config = dict(
    arch='conformer',
    model='CTC audio transcriber',
    dataset='short read English sentences (LibriTTS-R)',
    train_examples=26041,
    noise_aug=0.01,
    input='waveform_16khz',
    tokenizer='word',
    vocab_size=5132,
    norm='layernorm',
    hidden_act='gelu',
    mlp_ratio=3,
    head_dim=32,
    fused_qkv=True,
    qk_norm=False,
    dropout=0.1,
    inner_norm=False,
    wave_strides=[5, 4, 4, 2],
    subsampling=2,
    layers=8,
    width=256,
    positions='learned',
    kernel_size=15,
    init='kaiming_normal',
    residual_init='zero_last',
    optimizer='muon',
    muon_scale='match_rms_adamw',
    learning_rate=0.0023,
    momentum=0.95,
    nesterov=False,
    orthogonalizer='newton_schulz_5',
    adamw_lr_other_params=0.0011,
    max_grad_norm=1.0,
    max_steps=6400,
    batch_size=96,
    epochs=23.6,
    lr_schedule='cosine',
    final_lr_fraction=0.05,
    warmup_steps=640,
    weight_decay=0.4,
    adamw_weight_decay_other_params=0,
)
Rows from block 5 of a small CTC audio transcriber, named by matrix and row number. Rows with one number belong to one neuron. Each number is 50 + 12 x the weight over its row's rms, rounded and kept within 0 to 99. All counts start at 0. After the name is the row's rms in percent of the matrix's.
After each neuron's rows are labels from the 100 clips, of 14976, where the neuron reaches its highest value: "top examples" is what is common among them. Only what is clearly more common there than usual is listed. The data: short read English sentences (LibriTTS-R).
# fc1: first MLP up (model.blocks.5.ff1.fc1.weight, 768x256), inputs 0-85
# fc2: first MLP down (model.blocks.5.ff1.fc2.weight, 256x768, transposed), outputs 0-85

fc1.171 076:44 37 34 50 34 51 63 46 58 40 55 58 62 45 44 28 60 41 39 55 39 67 63 43 72 51 52 38 36 39 40 55 60 46 54 55 56 39 41 57 39 60 49 37 80 45 56 47 58 46 40 59 58 62 34 44 37 62 49 42 53 38 25 40 46 30 55 53 45 49 42 64 34 47 52 68 57 52 53 43 80 59 27 60 52 72
fc2.171 069:60 56 49 73 75 20 70 58 44 66 51 43 40 55 44 34 51 39 54 63 51 49 51 46 58 45 63 43 45 43 49 65 47 60 53 54 48 73 43 62 55 60 26 34 51 66 48 51 51 53 63 42 52 91 41 47 57 31 51 35 41 60 48 38 64 78 51 51 41 45 47 39 69 47 34 44 19 49 55 59 52 44 59 55 37 56
top examples: the word "he"; the word "she"

fc1.682 114:58 49 46 41 47 46 60 54 80 51 36 58 47 38 41 44 34 38 24 45 61 39 44 61 45 37 44 53 45 54 15 64 74 63 57 67 56 61 40 42 50 43 40 49 52 38 45 60 63 53 40 40 63 56 44 42 62 43 55 61 49 53 55 67 63 45 53 54 34 50 41 21 54 74 41 32 46 61 42 29 48 68 49 60 46 70
fc2.682 114:61 48 54 58 55 36 58 49 43 63 41 48 53 21 37 47 45 37 36 42 39 61 40 65 63 53 49 70 30 43 48 58 43 62 44 57 67 45 61 43 40 65 64 50 45 77 42 75 37 54 56 43 28 46 79 45 65 39 25 37 64 53 45 66 57 44 42 55 60 63 29 47 60 39 28 45 75 40 45 47 70 37 62 48 39 63
top examples: the word "the"

fc1.678 098:51 29 53 41 33 48 49 47 64 53 48 49 80 34 48 54 33 76 43 55 73 46 55 41 74 52 55 24 37 55 53 39 38 48 36 45 49 33 45 41 60 55 75 44 71 46 48 57 58 27 54 60 59 58 54 36 57 54 57 41 46 55 35 67 63 57 45 48 65 50 34 50 47 74 57 55 46 53 46 70 40 43 58 38 50 58
fc2.678 101:58 43 47 52 34 85 68 43 47 56 33 42 39 49 41 41 57 39 41 63 53 54 50 64 45 57 74 28 44 68 46 46 36 64 38 39 47 75 51 42 65 27 55 41 53 37 16 81 65 54 55 61 55 72 40 61 34 47 70 46 50 59 36 33 38 40 33 54 56 53 31 57 12 48 59 45 55 38 75 52 43 41 58 52 57 47
top examples: the word "to"

fc1.243 096:46 48 56 45 62 50 58 40 56 55 58 35 48 46 47 29 50 58 40 67 21 61 57 70 35 25 44 42 46 55 52 56 48 73 62 61 34 51 36 55 38 44 64 41 39 44 54 49 38 47 51 62 59 38 21 43 56 56 52 50 50 46 39 63 51 59 48 64 39 69 69 67 66 65 34 55 43 48 51 56 54 59 33 40 51 32
fc2.243 095:51 61 69 46 46 24 72 63 53 41 46 46 51 51 39 58 48 46 38 60 51 42 37 44 64 50 46 39 32 45 54 56 49 34 37 34 71 30 55 48 58 49 43 53 65 40 61 45 62 66 40 35 70 73 44 49 37 48 30 42 49 55 60 43 41 53 70 43 52 43 53 39 64 47 44 75 44 58 49 36 48 74 61 67 43 53
top examples: the word "he"

fc1.650 087:38 52 68 78 41 41 60 52 57 57 32 51 59 48 53 52 58 61 58 64 65 70 61 61 46 43 64 65 37 30 58 60 34 32 52 45 53 42 52 57 37 39 51 16 38 07 32 53 39 53 47 67 51 45 37 49 47 73 30 49 45 56 41 79 50 19 42 44 53 50 55 61 49 39 60 51 48 32 79 57 48 55 43 35 50 56
fc2.650 083:40 52 60 11 52 44 63 48 39 39 38 26 44 73 39 70 30 46 59 55 57 42 46 78 40 61 41 42 57 44 48 74 64 47 64 49 52 44 61 26 39 36 45 45 58 45 50 64 38 52 50 35 55 51 41 59 40 19 60 72 65 48 44 52 35 54 61 47 49 56 49 55 71 36 50 61 43 65 48 62 27 44 32 57 64 64
top examples: the word "of"

fc1.757 101:57 61 57 75 41 39 57 40 43 58 69 22 30 38 50 48 56 43 61 44 54 71 49 53 58 46 58 50 65 50 57 37 57 59 55 59 35 53 63 30 62 57 52 35 47 42 36 50 48 55 51 56 50 43 54 68 45 62 54 34 57 56 45 78 51 24 52 55 45 57 59 68 51 53 41 62 47 34 41 41 47 40 32 49 57 33
fc2.757 099:54 38 57 69 39 61 43 65 51 43 55 56 45 50 63 52 52 46 45 53 61 68 39 42 60 52 59 55 72 56 53 68 34 50 47 44 52 63 42 32 67 37 28 62 60 61 50 34 36 47 45 56 69 64 39 61 38 62 55 38 38 35 22 55 48 55 52 51 38 44 22 55 33 43 53 52 53 51 57 46 53 34 63 54 63 60
top examples: the word "it"

fc1.264 115:59 33 51 47 61 53 47 67 57 50 42 51 69 65 29 27 55 58 57 60 49 53 36 48 51 47 40 56 45 51 49 36 40 48 37 40 59 67 49 50 63 39 54 41 38 58 40 49 46 56 62 51 27 45 60 51 71 47 42 50 78 39 51 56 44 56 28 61 37 64 30 41 61 54 44 47 50 61 54 60 62 41 59 52 53 54
fc2.264 118:58 52 38 60 54 41 47 63 48 38 48 52 59 40 45 52 43 45 51 31 24 81 61 75 67 58 47 99 39 42 41 37 62 60 50 50 62 43 31 37 58 40 54 48 35 43 44 49 75 48 54 56 35 45 65 40 68 75 71 26 62 49 57 42 43 44 61 61 50 53 54 57 53 38 45 51 61 34 51 55 74 35 62 52 31 53
top examples: the word "be"; the word "to"

fc1.32 085:52 43 64 54 47 45 36 52 42 63 77 44 34 38 35 68 36 36 58 42 42 38 48 40 48 75 62 42 30 59 52 68 56 52 28 72 64 56 48 26 44 63 49 59 52 49 48 63 67 22 55 34 45 33 53 45 54 52 43 53 57 61 50 45 50 41 55 59 59 51 66 21 46 49 53 55 62 39 60 55 73 47 53 71 55 75
fc2.32 085:27 35 36 30 74 47 37 37 43 36 05 66 64 58 60 55 28 43 38 55 65 52 52 45 43 56 38 68 61 51 63 53 24 51 46 56 61 45 65 69 46 47 39 64 59 52 45 53 52 45 71 51 47 52 47 73 16 54 42 54 59 42 46 56 33 47 51 37 38 51 59 42 47 64 68 30 50 45 41 44 42 58 58 51 38 49
top examples: the word "be"

fc1.669 105:34 50 49 62 46 44 87 44 55 65 48 54 58 35 57 33 55 46 53 26 63 54 59 60 42 50 39 42 40 50 50 62 54 40 51 60 45 71 38 26 46 22 56 47 55 61 75 64 55 48 58 53 59 48 34 46 48 55 71 70 40 67 30 50 64 46 44 68 67 47 46 50 56 68 59 59 55 44 23 61 49 50 36 35 40 61
fc2.669 098:47 52 53 48 52 62 42 25 46 50 35 48 46 34 40 49 43 54 33 29 45 42 58 60 37 20 43 44 40 58 37 58 53 28 52 44 43 59 46 44 38 48 46 68 53 43 60 55 78 51 67 59 60 59 35 49 55 49 55 39 39 54 39 29 43 49 63 61 78 57 35 81 43 66 25 63 38 35 48 52 68 49 41 59 50 50
top examples: the word "he"

fc1.537 131:56 45 72 82 37 63 45 38 57 69 37 43 40 48 50 40 61 72 54 34 40 70 68 67 63 60 62 23 55 42 50 50 61 57 54 53 26 55 31 33 41 35 44 45 49 46 61 35 55 44 49 26 37 45 66 46 26 22 53 38 33 45 64 57 43 54 56 47 29 56 64 56 47 59 39 43 38 39 52 72 45 36 35 54 54 49
fc2.537 135:48 39 35 60 49 44 60 54 37 38 62 56 59 44 65 35 57 69 54 30 40 58 46 64 64 58 32 44 54 53 53 48 51 53 39 53 31 47 66 49 47 45 43 44 59 52 25 46 77 54 28 47 34 34 69 29 55 45 53 70 48 53 51 44 28 37 63 68 56 54 43 53 51 55 57 41 58 63 57 31 51 32 70 51 50 33
top examples: the word "the"; the word "to"; the word "of"

fc1.192 095:61 49 67 76 37 52 50 33 44 30 61 62 40 41 44 28 58 28 61 65 53 67 49 50 44 62 53 44 41 61 62 40 36 74 49 63 35 43 41 41 38 59 39 62 42 48 42 58 69 58 51 42 53 50 58 45 41 48 42 48 48 49 35 51 45 58 39 53 34 40 61 35 50 67 42 48 56 57 65 44 58 47 51 40 48 65
fc2.192 097:45 56 60 40 50 47 23 57 53 58 28 45 31 38 54 58 58 47 40 58 60 76 66 60 64 40 20 63 53 32 61 50 56 33 47 32 39 51 54 53 60 62 49 51 47 56 46 39 50 26 42 45 16 56 42 70 55 45 27 35 55 46 53 58 40 34 69 47 54 56 40 62 72 19 47 59 40 35 51 46 46 72 63 57 58 82
top examples: the word "be"

fc1.627 124:25 65 35 52 56 45 56 62 73 46 62 40 53 44 37 47 47 46 31 63 67 72 62 43 49 63 54 65 58 44 51 45 59 59 37 64 46 14 66 56 67 45 36 66 65 53 31 61 65 38 17 69 47 54 30 59 70 45 60 46 54 54 37 44 23 53 35 26 59 52 30 26 48 71 40 71 35 46 60 60 55 62 37 46 45 54
fc2.627 133:42 46 49 20 64 37 59 40 39 60 58 39 48 47 72 64 57 56 61 28 50 62 52 49 61 44 50 65 45 52 51 57 43 46 64 34 54 47 57 65 58 62 57 56 28 31 37 47 52 43 64 54 58 58 54 37 65 38 46 40 41 37 53 72 30 24 67 41 48 46 57 17 61 60 53 43 60 40 62 59 48 70 44 44 50 50
top examples: the word "go"

fc1.306 081:62 57 47 62 37 65 41 48 53 47 42 31 59 49 57 54 58 46 56 78 60 53 76 56 62 44 63 56 45 61 38 30 42 56 36 30 46 52 59 60 48 40 46 62 51 58 48 45 62 31 45 58 40 61 35 25 40 48 34 27 35 48 34 42 30 47 59 52 76 49 67 52 56 68 46 63 28 41 49 34 46 49 30 46 56 67
fc2.306 089:54 74 43 48 65 42 39 54 48 60 41 49 36 49 56 52 49 51 34 29 59 46 42 36 79 51 50 44 66 56 11 46 51 44 40 33 51 46 53 65 62 62 35 68 44 43 51 39 54 37 64 39 53 45 48 62 54 57 46 53 47 67 51 60 54 31 41 61 63 62 46 39 54 53 30 64 48 46 41 55 51 71 59 34 43 63
top examples: the word "go"

fc1.228 108:21 52 65 63 54 29 40 49 56 66 50 45 73 55 21 49 47 40 60 37 53 32 64 44 41 36 36 43 38 57 50 60 51 69 59 62 47 35 52 49 39 41 40 46 76 45 44 54 45 50 29 72 56 56 50 41 40 61 57 59 46 54 63 81 65 67 44 53 56 60 63 34 51 60 49 65 27 34 44 52 57 49 25 49 12 52
fc2.228 095:36 48 50 43 57 58 48 48 35 56 51 43 42 39 64 44 58 75 52 45 64 46 54 73 48 27 66 52 43 49 60 57 39 47 48 62 71 42 49 56 47 63 44 43 41 33 67 49 41 61 46 54 37 47 42 45 40 50 56 45 27 59 51 34 39 52 51 41 52 52 50 40 72 43 53 56 63 65 28 41 69 70 72 57 27 59
top examples: the word "he"

fc1.469 112:72 49 65 41 61 46 39 62 56 51 49 33 54 49 55 17 54 49 50 89 33 41 76 48 49 68 33 49 60 66 69 50 78 59 42 40 37 23 37 43 42 39 49 41 58 51 44 56 71 44 73 46 30 62 34 66 63 51 62 47 47 61 17 69 51 48 48 44 61 59 41 41 66 59 63 57 72 65 44 54 55 47 44 39 45 63
fc2.469 123:68 42 53 52 63 44 35 58 49 44 47 22 49 26 37 71 66 55 34 31 49 47 50 60 51 66 40 52 46 55 20 54 38 59 49 51 60 56 68 43 53 16 47 33 37 34 52 65 60 56 47 31 49 48 57 73 49 40 63 47 42 71 61 40 31 58 37 66 61 11 46 35 52 43 47 54 58 39 66 62 22 25 49 42 50 60
top examples: the word "to"; the word "be"

fc1.751 097:48 28 52 54 65 65 69 43 45 23 47 45 31 40 58 57 51 55 38 45 42 52 51 57 99 75 50 27 41 53 46 60 41 55 25 44 64 39 41 46 52 46 40 56 41 33 46 38 47 41 46 54 50 51 46 34 56 63 26 51 40 40 36 31 38 54 46 58 56 60 66 53 73 36 52 13 40 73 50 48 44 36 50 43 51 35
fc2.751 095:58 59 55 43 28 51 39 40 44 53 47 78 35 53 51 60 52 53 65 63 57 56 35 46 43 61 53 19 31 60 38 48 56 63 54 41 53 64 56 35 36 51 55 48 44 75 46 39 57 30 63 40 47 49 59 32 51 51 23 69 48 38 48 33 43 34 78 47 40 65 54 49 55 45 65 56 55 50 43 46 53 45 67 45 46 43
top examples: the word "the"

fc1.577 147:41 51 61 53 37 55 44 47 50 57 66 39 62 66 54 31 44 23 65 57 47 49 38 62 40 42 56 43 51 50 41 55 34 66 32 47 35 72 36 49 39 43 61 61 52 49 43 72 55 64 24 27 45 72 57 46 62 72 71 57 38 50 57 63 54 59 41 59 39 43 62 68 43 55 58 71 42 56 46 59 47 68 60 34 73 34
fc2.577 137:49 56 41 42 48 33 50 51 57 53 44 39 42 69 65 60 18 56 55 44 51 58 55 56 60 46 46 50 71 53 63 69 45 39 34 29 56 39 57 43 34 48 45 66 38 52 51 31 48 63 52 56 47 53 52 43 57 60 40 62 49 28 47 50 49 56 38 31 67 67 50 60 60 48 20 56 62 45 72 49 53 64 40 38 64 25
top examples: the word "to"

fc1.225 071:52 50 53 56 31 66 41 40 32 40 60 61 26 44 50 36 47 53 59 50 59 49 58 50 60 63 43 59 49 43 48 62 51 36 61 53 50 53 42 62 59 49 39 39 43 38 67 80 45 56 46 61 58 46 68 61 55 65 54 56 49 44 36 51 35 52 37 46 47 68 60 45 40 54 46 45 27 43 40 65 48 37 48 51 32 71
fc2.225 068:40 47 64 53 62 45 60 65 68 55 44 61 55 57 60 36 47 56 52 58 32 21 40 42 62 62 56 48 32 47 45 43 29 45 52 60 17 67 43 39 60 52 61 45 51 62 50 54 36 43 51 37 24 35 71 49 46 68 50 64 40 74 48 44 49 55 33 60 33 34 45 59 45 38 70 41 63 68 62 70 66 50 36 29 62 62
top examples: the word "i"

fc1.302 095:52 47 55 50 31 56 63 37 70 69 64 76 22 33 59 38 61 48 58 28 39 40 53 48 26 38 83 56 38 58 58 44 49 43 59 61 51 53 50 45 38 49 48 50 45 55 63 48 51 44 58 76 42 54 36 50 33 54 43 44 48 52 31 46 39 68 56 64 78 57 71 69 57 60 48 31 44 77 57 61 54 38 51 31 41 59
fc2.302 093:76 34 61 53 49 46 23 78 25 43 47 34 57 62 22 36 36 32 32 72 44 42 41 57 64 24 39 54 44 60 54 53 47 48 36 44 40 39 75 36 81 64 35 45 45 76 23 44 83 55 52 36 66 44 48 28 61 48 68 49 45 57 55 71 56 36 52 44 75 47 52 52 51 53 49 61 39 49 44 60 24 76 46 59 38 63
top examples: the word "it"

fc1.167 107:43 38 60 57 48 39 84 41 41 50 46 52 40 72 42 64 27 37 55 46 57 36 47 58 45 35 45 30 41 55 49 39 66 51 45 34 72 61 55 46 48 42 61 56 33 65 55 52 44 47 45 41 63 44 73 26 44 45 43 55 51 52 52 39 53 36 23 51 36 27 47 48 59 76 58 54 35 48 33 66 24 30 51 49 71 58
fc2.167 111:67 55 13 40 37 59 26 50 36 54 51 51 37 35 66 46 36 68 65 40 50 64 39 73 47 59 45 52 60 43 49 47 45 66 47 36 47 36 34 63 62 63 58 61 38 35 65 44 65 56 51 39 36 29 48 45 42 46 28 57 34 58 74 41 52 66 55 55 41 59 59 35 46 62 50 47 59 73 56 54 57 66 54 27 48 61
top examples: the word "a"

fc1.454 119:53 50 31 54 59 50 56 28 63 44 44 79 55 65 62 34 25 44 60 50 48 28 55 73 65 49 37 49 54 37 60 60 61 70 46 58 46 39 40 41 63 71 55 51 59 58 31 44 45 55 51 37 73 39 51 52 58 46 32 50 49 55 31 66 53 39 51 63 37 62 59 38 55 64 56 46 61 70 52 47 35 77 32 42 60 36
fc2.454 115:54 36 51 55 32 50 51 56 45 44 45 67 65 48 44 62 44 67 68 37 54 39 52 42 53 62 55 48 71 53 54 57 52 62 60 36 50 39 65 55 55 47 50 55 30 47 58 46 44 44 28 17 43 48 63 44 38 44 30 32 33 45 71 31 63 63 56 46 27 45 51 44 61 38 52 55 57 33 30 41 59 57 37 44 43 37
top examples: the word "to"

fc1.2 077:70 45 72 49 28 87 61 52 40 50 55 27 50 54 61 68 37 32 43 38 61 44 55 42 50 45 63 57 35 73 34 51 58 60 31 54 66 33 34 67 43 25 37 53 51 53 46 45 53 65 47 64 47 42 51 32 61 29 39 44 53 53 56 55 56 53 65 54 46 35 21 66 63 50 34 60 51 38 70 34 55 34 75 68 71 44
fc2.2 077:75 43 50 58 76 43 44 39 51 44 54 61 59 37 58 40 27 47 49 60 62 44 57 60 42 32 47 40 77 41 58 65 48 68 39 57 52 59 57 49 52 46 42 46 47 55 35 27 45 41 49 30 55 71 35 38 55 74 39 40 34 73 44 45 65 55 54 69 65 53 39 44 63 40 52 48 58 50 36 47 29 70 73 42 51 77
top examples: the word "what"

fc1.134 094:59 57 54 42 50 43 36 60 56 26 65 55 26 55 59 56 67 50 69 60 47 47 39 61 44 58 51 65 50 70 49 13 43 50 58 58 52 54 64 24 36 55 52 55 37 60 68 56 50 38 52 32 52 40 55 62 24 44 68 57 39 58 57 55 31 59 43 69 46 61 45 50 58 57 70 61 40 78 44 63 42 45 59 45 45 59
fc2.134 091:57 43 38 62 63 50 31 58 35 41 43 49 59 52 59 56 53 52 32 51 64 65 60 29 45 47 32 54 58 48 47 54 34 63 50 63 42 59 54 52 44 30 59 48 49 73 52 60 60 37 59 44 55 51 42 53 36 66 36 33 32 57 41 38 62 39 68 35 50 51 20 54 49 60 54 61 40 40 48 49 50 53 65 52 61 56
top examples: the word "i"; the word "but"

fc1.358 093:38 49 46 59 74 49 45 65 38 54 33 57 58 56 57 55 32 38 52 45 68 47 51 53 59 54 46 60 71 25 46 31 45 63 65 42 60 46 50 29 37 41 80 39 29 47 44 58 66 55 56 44 27 74 34 66 58 58 40 64 61 60 59 54 44 50 53 63 47 47 59 39 50 57 52 58 43 40 64 50 43 45 45 37 38 43
fc2.358 094:47 73 25 75 57 55 53 50 62 45 48 32 67 20 55 79 48 21 39 45 41 38 39 33 54 43 42 34 41 57 61 41 49 54 54 44 59 48 40 22 45 40 50 58 31 42 70 31 54 42 62 30 57 58 59 25 59 56 43 61 52 38 46 64 30 51 76 62 65 51 39 26 48 47 30 59 69 52 51 56 26 76 47 67 40 45
top examples: the word "i"

fc1.651 124:24 55 39 77 41 53 47 50 64 54 52 48 52 43 54 46 55 39 37 43 70 44 79 40 51 45 62 50 42 46 37 55 57 40 43 62 58 56 54 42 74 54 50 53 55 73 61 56 60 34 40 42 52 49 39 53 65 54 40 39 71 52 65 66 27 53 37 33 60 54 40 57 46 58 61 60 40 65 73 40 42 73 56 31 50 36
fc2.651 131:53 77 52 55 59 72 22 33 54 59 60 29 45 46 39 53 61 43 52 22 28 54 44 63 54 67 43 36 53 31 52 59 39 53 59 35 70 57 48 62 68 59 57 32 32 39 63 57 50 55 53 36 47 38 30 59 61 59 47 32 48 48 55 67 52 31 76 46 56 46 59 44 56 60 54 46 51 59 60 47 39 49 43 26 53 59
top examples: the word "go"; the word "to"

fc1.729 074:35 44 48 90 45 41 40 36 39 50 40 48 49 50 23 51 56 57 61 61 51 41 63 38 62 47 50 40 26 65 38 34 47 26 54 59 44 55 67 47 41 31 60 45 35 47 53 43 33 43 52 48 61 48 53 48 50 58 58 75 59 64 53 45 30 48 61 64 62 39 61 56 59 68 38 37 51 65 38 49 88 42 52 44 53 54
fc2.729 073:43 37 64 49 63 56 37 40 36 40 58 57 46 41 58 43 74 69 60 35 47 44 52 67 37 49 56 47 47 43 29 65 63 37 60 48 46 70 42 47 38 64 55 56 57 30 71 54 30 72 54 66 62 44 62 65 43 63 68 31 47 65 48 46 45 72 36 34 34 59 69 43 49 44 72 43 54 48 52 56 36 49 25 54 27 38
top examples: the word "a"

fc1.272 070:69 41 30 37 59 34 60 57 45 45 55 66 65 44 47 50 59 55 60 54 46 57 05 62 30 34 71 56 45 38 55 41 51 43 51 56 36 32 37 43 59 71 45 45 63 45 54 54 59 30 24 65 53 56 25 64 34 57 45 48 51 55 50 43 69 55 37 44 42 59 50 66 35 62 41 54 47 65 68 54 65 63 59 54 65 29
fc2.272 068:53 47 61 55 55 32 47 51 52 54 52 48 66 35 49 56 38 22 54 61 35 60 51 43 45 59 50 60 41 30 41 51 47 68 46 45 44 51 22 67 54 37 65 34 70 64 48 58 54 50 51 48 49 52 51 54 40 59 54 56 88 38 52 59 66 50 40 52 48 71 52 50 55 35 47 34 43 49 43 38 60 54 56 43 42 48
top examples: the word "i"; the word "had"

fc1.389 105:36 48 39 50 53 62 53 43 41 75 50 65 48 76 49 21 61 46 67 33 56 30 47 64 62 55 45 46 65 53 23 52 56 60 51 53 44 51 43 66 63 45 58 37 51 52 34 58 51 50 72 49 49 59 42 49 53 55 46 36 57 41 53 56 24 38 64 46 46 32 61 30 42 62 44 74 26 36 43 36 44 53 10 45 53 51
fc2.389 103:61 63 38 53 56 61 48 51 70 51 48 57 33 35 60 65 39 50 51 54 48 53 56 52 34 83 51 37 58 43 46 41 43 40 54 59 76 43 36 51 60 56 36 69 64 53 18 55 56 38 53 41 53 55 48 57 49 37 44 33 52 60 61 40 31 53 64 36 64 47 51 17 43 29 51 37 53 40 56 50 56 56 41 61 44 50
top examples: the word "i"; the word "they"

fc1.244 100:60 35 32 46 58 48 52 49 37 55 68 26 63 25 42 34 45 44 84 57 62 57 31 58 58 35 55 59 57 31 61 58 61 46 50 56 50 65 49 60 57 65 30 73 35 36 61 52 34 64 55 62 56 54 31 42 65 43 52 44 55 55 33 51 28 51 41 36 32 50 36 47 56 54 53 44 61 31 40 59 46 61 47 29 60 45
fc2.244 101:66 61 42 31 63 63 39 64 84 64 44 41 31 48 65 43 45 62 43 52 55 48 36 42 55 42 57 61 61 43 62 46 50 45 61 41 56 57 50 51 68 48 42 37 61 36 37 36 48 38 64 46 58 40 55 49 52 43 35 46 40 33 49 33 22 37 55 58 57 41 48 65 53 64 55 71 47 30 49 55 43 64 33 56 42 54
top examples: the word "the"

fc1.745 111:50 55 46 56 74 44 24 58 46 26 54 57 39 63 50 54 46 50 63 61 68 40 49 44 58 50 53 51 24 43 36 51 53 55 56 56 45 33 58 53 29 53 36 59 52 69 48 50 47 62 59 46 41 34 60 48 55 39 67 48 63 43 50 48 51 56 53 54 56 55 28 51 44 69 74 44 44 74 57 72 66 22 54 77 79 45
fc2.745 106:72 52 53 54 54 58 79 47 58 52 61 32 53 48 49 50 48 33 67 85 46 33 41 42 41 51 49 59 38 41 50 35 36 77 74 64 53 65 37 54 39 34 58 55 50 45 60 39 53 52 54 45 51 51 69 45 72 49 53 42 56 67 59 61 51 32 31 41 57 58 48 28 53 43 46 79 66 62 56 43 39 58 58 23 24 59
top examples: the word "to"

fc1.106 090:62 48 48 49 71 48 57 42 52 75 44 63 54 52 45 61 25 71 71 36 55 57 35 64 53 36 51 34 36 47 39 38 52 39 31 54 41 46 41 32 43 50 35 39 39 35 35 37 35 54 65 62 64 46 54 65 27 50 62 40 63 48 60 52 47 70 32 52 30 35 62 53 31 48 51 41 41 66 52 44 55 67 64 53 45 64
fc2.106 093:40 38 37 41 61 56 49 43 65 56 42 43 64 62 57 75 32 58 64 50 56 71 54 61 51 34 66 52 29 49 43 43 53 39 51 62 50 55 50 70 47 40 45 37 53 56 56 51 59 36 46 44 50 72 51 40 35 49 45 47 53 41 52 42 50 44 50 45 53 91 77 39 56 51 56 38 54 45 43 28 55 58 63 58 46 46
top examples: the word "of"

fc1.557 101:65 43 46 34 56 62 39 46 47 39 54 50 34 56 51 47 65 39 47 39 54 61 58 51 36 63 63 66 49 30 42 54 62 35 40 56 56 54 33 48 61 53 41 52 48 50 48 57 43 34 60 40 68 60 39 42 33 34 52 48 51 42 80 34 36 48 48 65 38 38 53 45 31 55 74 37 64 55 58 75 61 48 58 42 32 54
fc2.557 108:23 32 48 40 49 53 70 30 54 32 54 45 49 41 24 35 43 48 30 55 45 55 69 59 32 52 61 35 61 51 40 76 46 46 48 46 30 49 48 45 51 53 60 43 64 49 60 47 37 33 67 49 51 54 57 48 36 60 40 62 50 50 80 52 60 69 56 46 48 49 42 56 54 45 78 64 59 50 64 57 52 42 62 70 70 48
top examples: the word "the"

fc1.156 106:47 63 56 49 57 61 54 47 65 61 60 44 55 47 62 52 45 56 58 58 55 29 38 54 56 43 52 46 53 53 58 60 53 37 62 40 63 52 48 50 42 44 69 47 45 56 52 66 67 40 50 35 54 66 12 43 56 50 72 42 45 70 32 73 50 46 29 50 73 50 46 66 59 64 46 70 37 55 55 32 48 29 58 39 61 32
fc2.156 111:39 52 49 19 44 38 59 39 52 48 51 54 62 59 43 66 54 47 40 49 41 49 65 40 45 51 30 51 46 50 39 68 29 38 38 57 31 57 46 50 50 19 43 54 50 42 53 32 63 54 60 30 72 61 40 41 48 51 62 66 48 58 40 44 61 48 58 45 68 56 42 76 57 39 36 58 43 39 73 38 71 45 53 39 48 53
top examples: the word "what"

fc1.497 071:46 52 64 51 56 38 65 53 61 44 36 38 66 25 53 46 61 38 64 61 55 32 60 70 46 56 53 49 61 50 35 45 39 55 55 59 57 42 52 45 28 54 55 67 52 56 65 60 43 60 41 54 48 38 58 53 55 41 64 44 57 52 49 56 37 33 49 62 64 39 60 44 55 65 37 63 17 55 66 48 40 44 63 37 46 40
fc2.497 075:57 75 44 51 51 62 46 55 43 61 64 51 43 41 35 37 55 39 71 41 44 35 61 28 60 47 31 31 52 33 50 49 56 43 51 47 46 49 79 31 50 57 57 39 48 42 59 54 49 63 39 44 76 46 46 36 58 35 47 37 33 48 56 54 73 11 61 39 43 38 59 59 48 54 48 66 67 66 62 50 60 68 45 31 63 51
top examples: the word "go"

fc1.360 073:55 49 55 50 66 34 57 46 48 36 62 62 20 57 50 51 57 53 43 57 39 39 56 35 64 52 67 30 40 51 51 46 80 38 65 51 59 32 59 55 55 57 37 39 35 58 51 49 46 43 66 51 57 51 41 36 44 39 44 40 61 49 51 57 47 53 31 45 22 65 60 39 66 49 38 72 50 54 55 36 55 31 50 81 57 70
fc2.360 080:43 41 27 47 44 60 52 35 60 34 42 40 55 54 56 47 44 38 54 47 60 38 55 54 43 29 26 44 39 43 74 51 53 45 59 61 45 38 50 59 43 36 55 50 64 41 63 47 50 53 68 62 47 37 64 74 61 35 45 58 70 55 40 45 47 52 44 59 49 53 54 44 48 59 39 59 46 34 54 47 45 68 18 31 52 59
top examples: the word "of"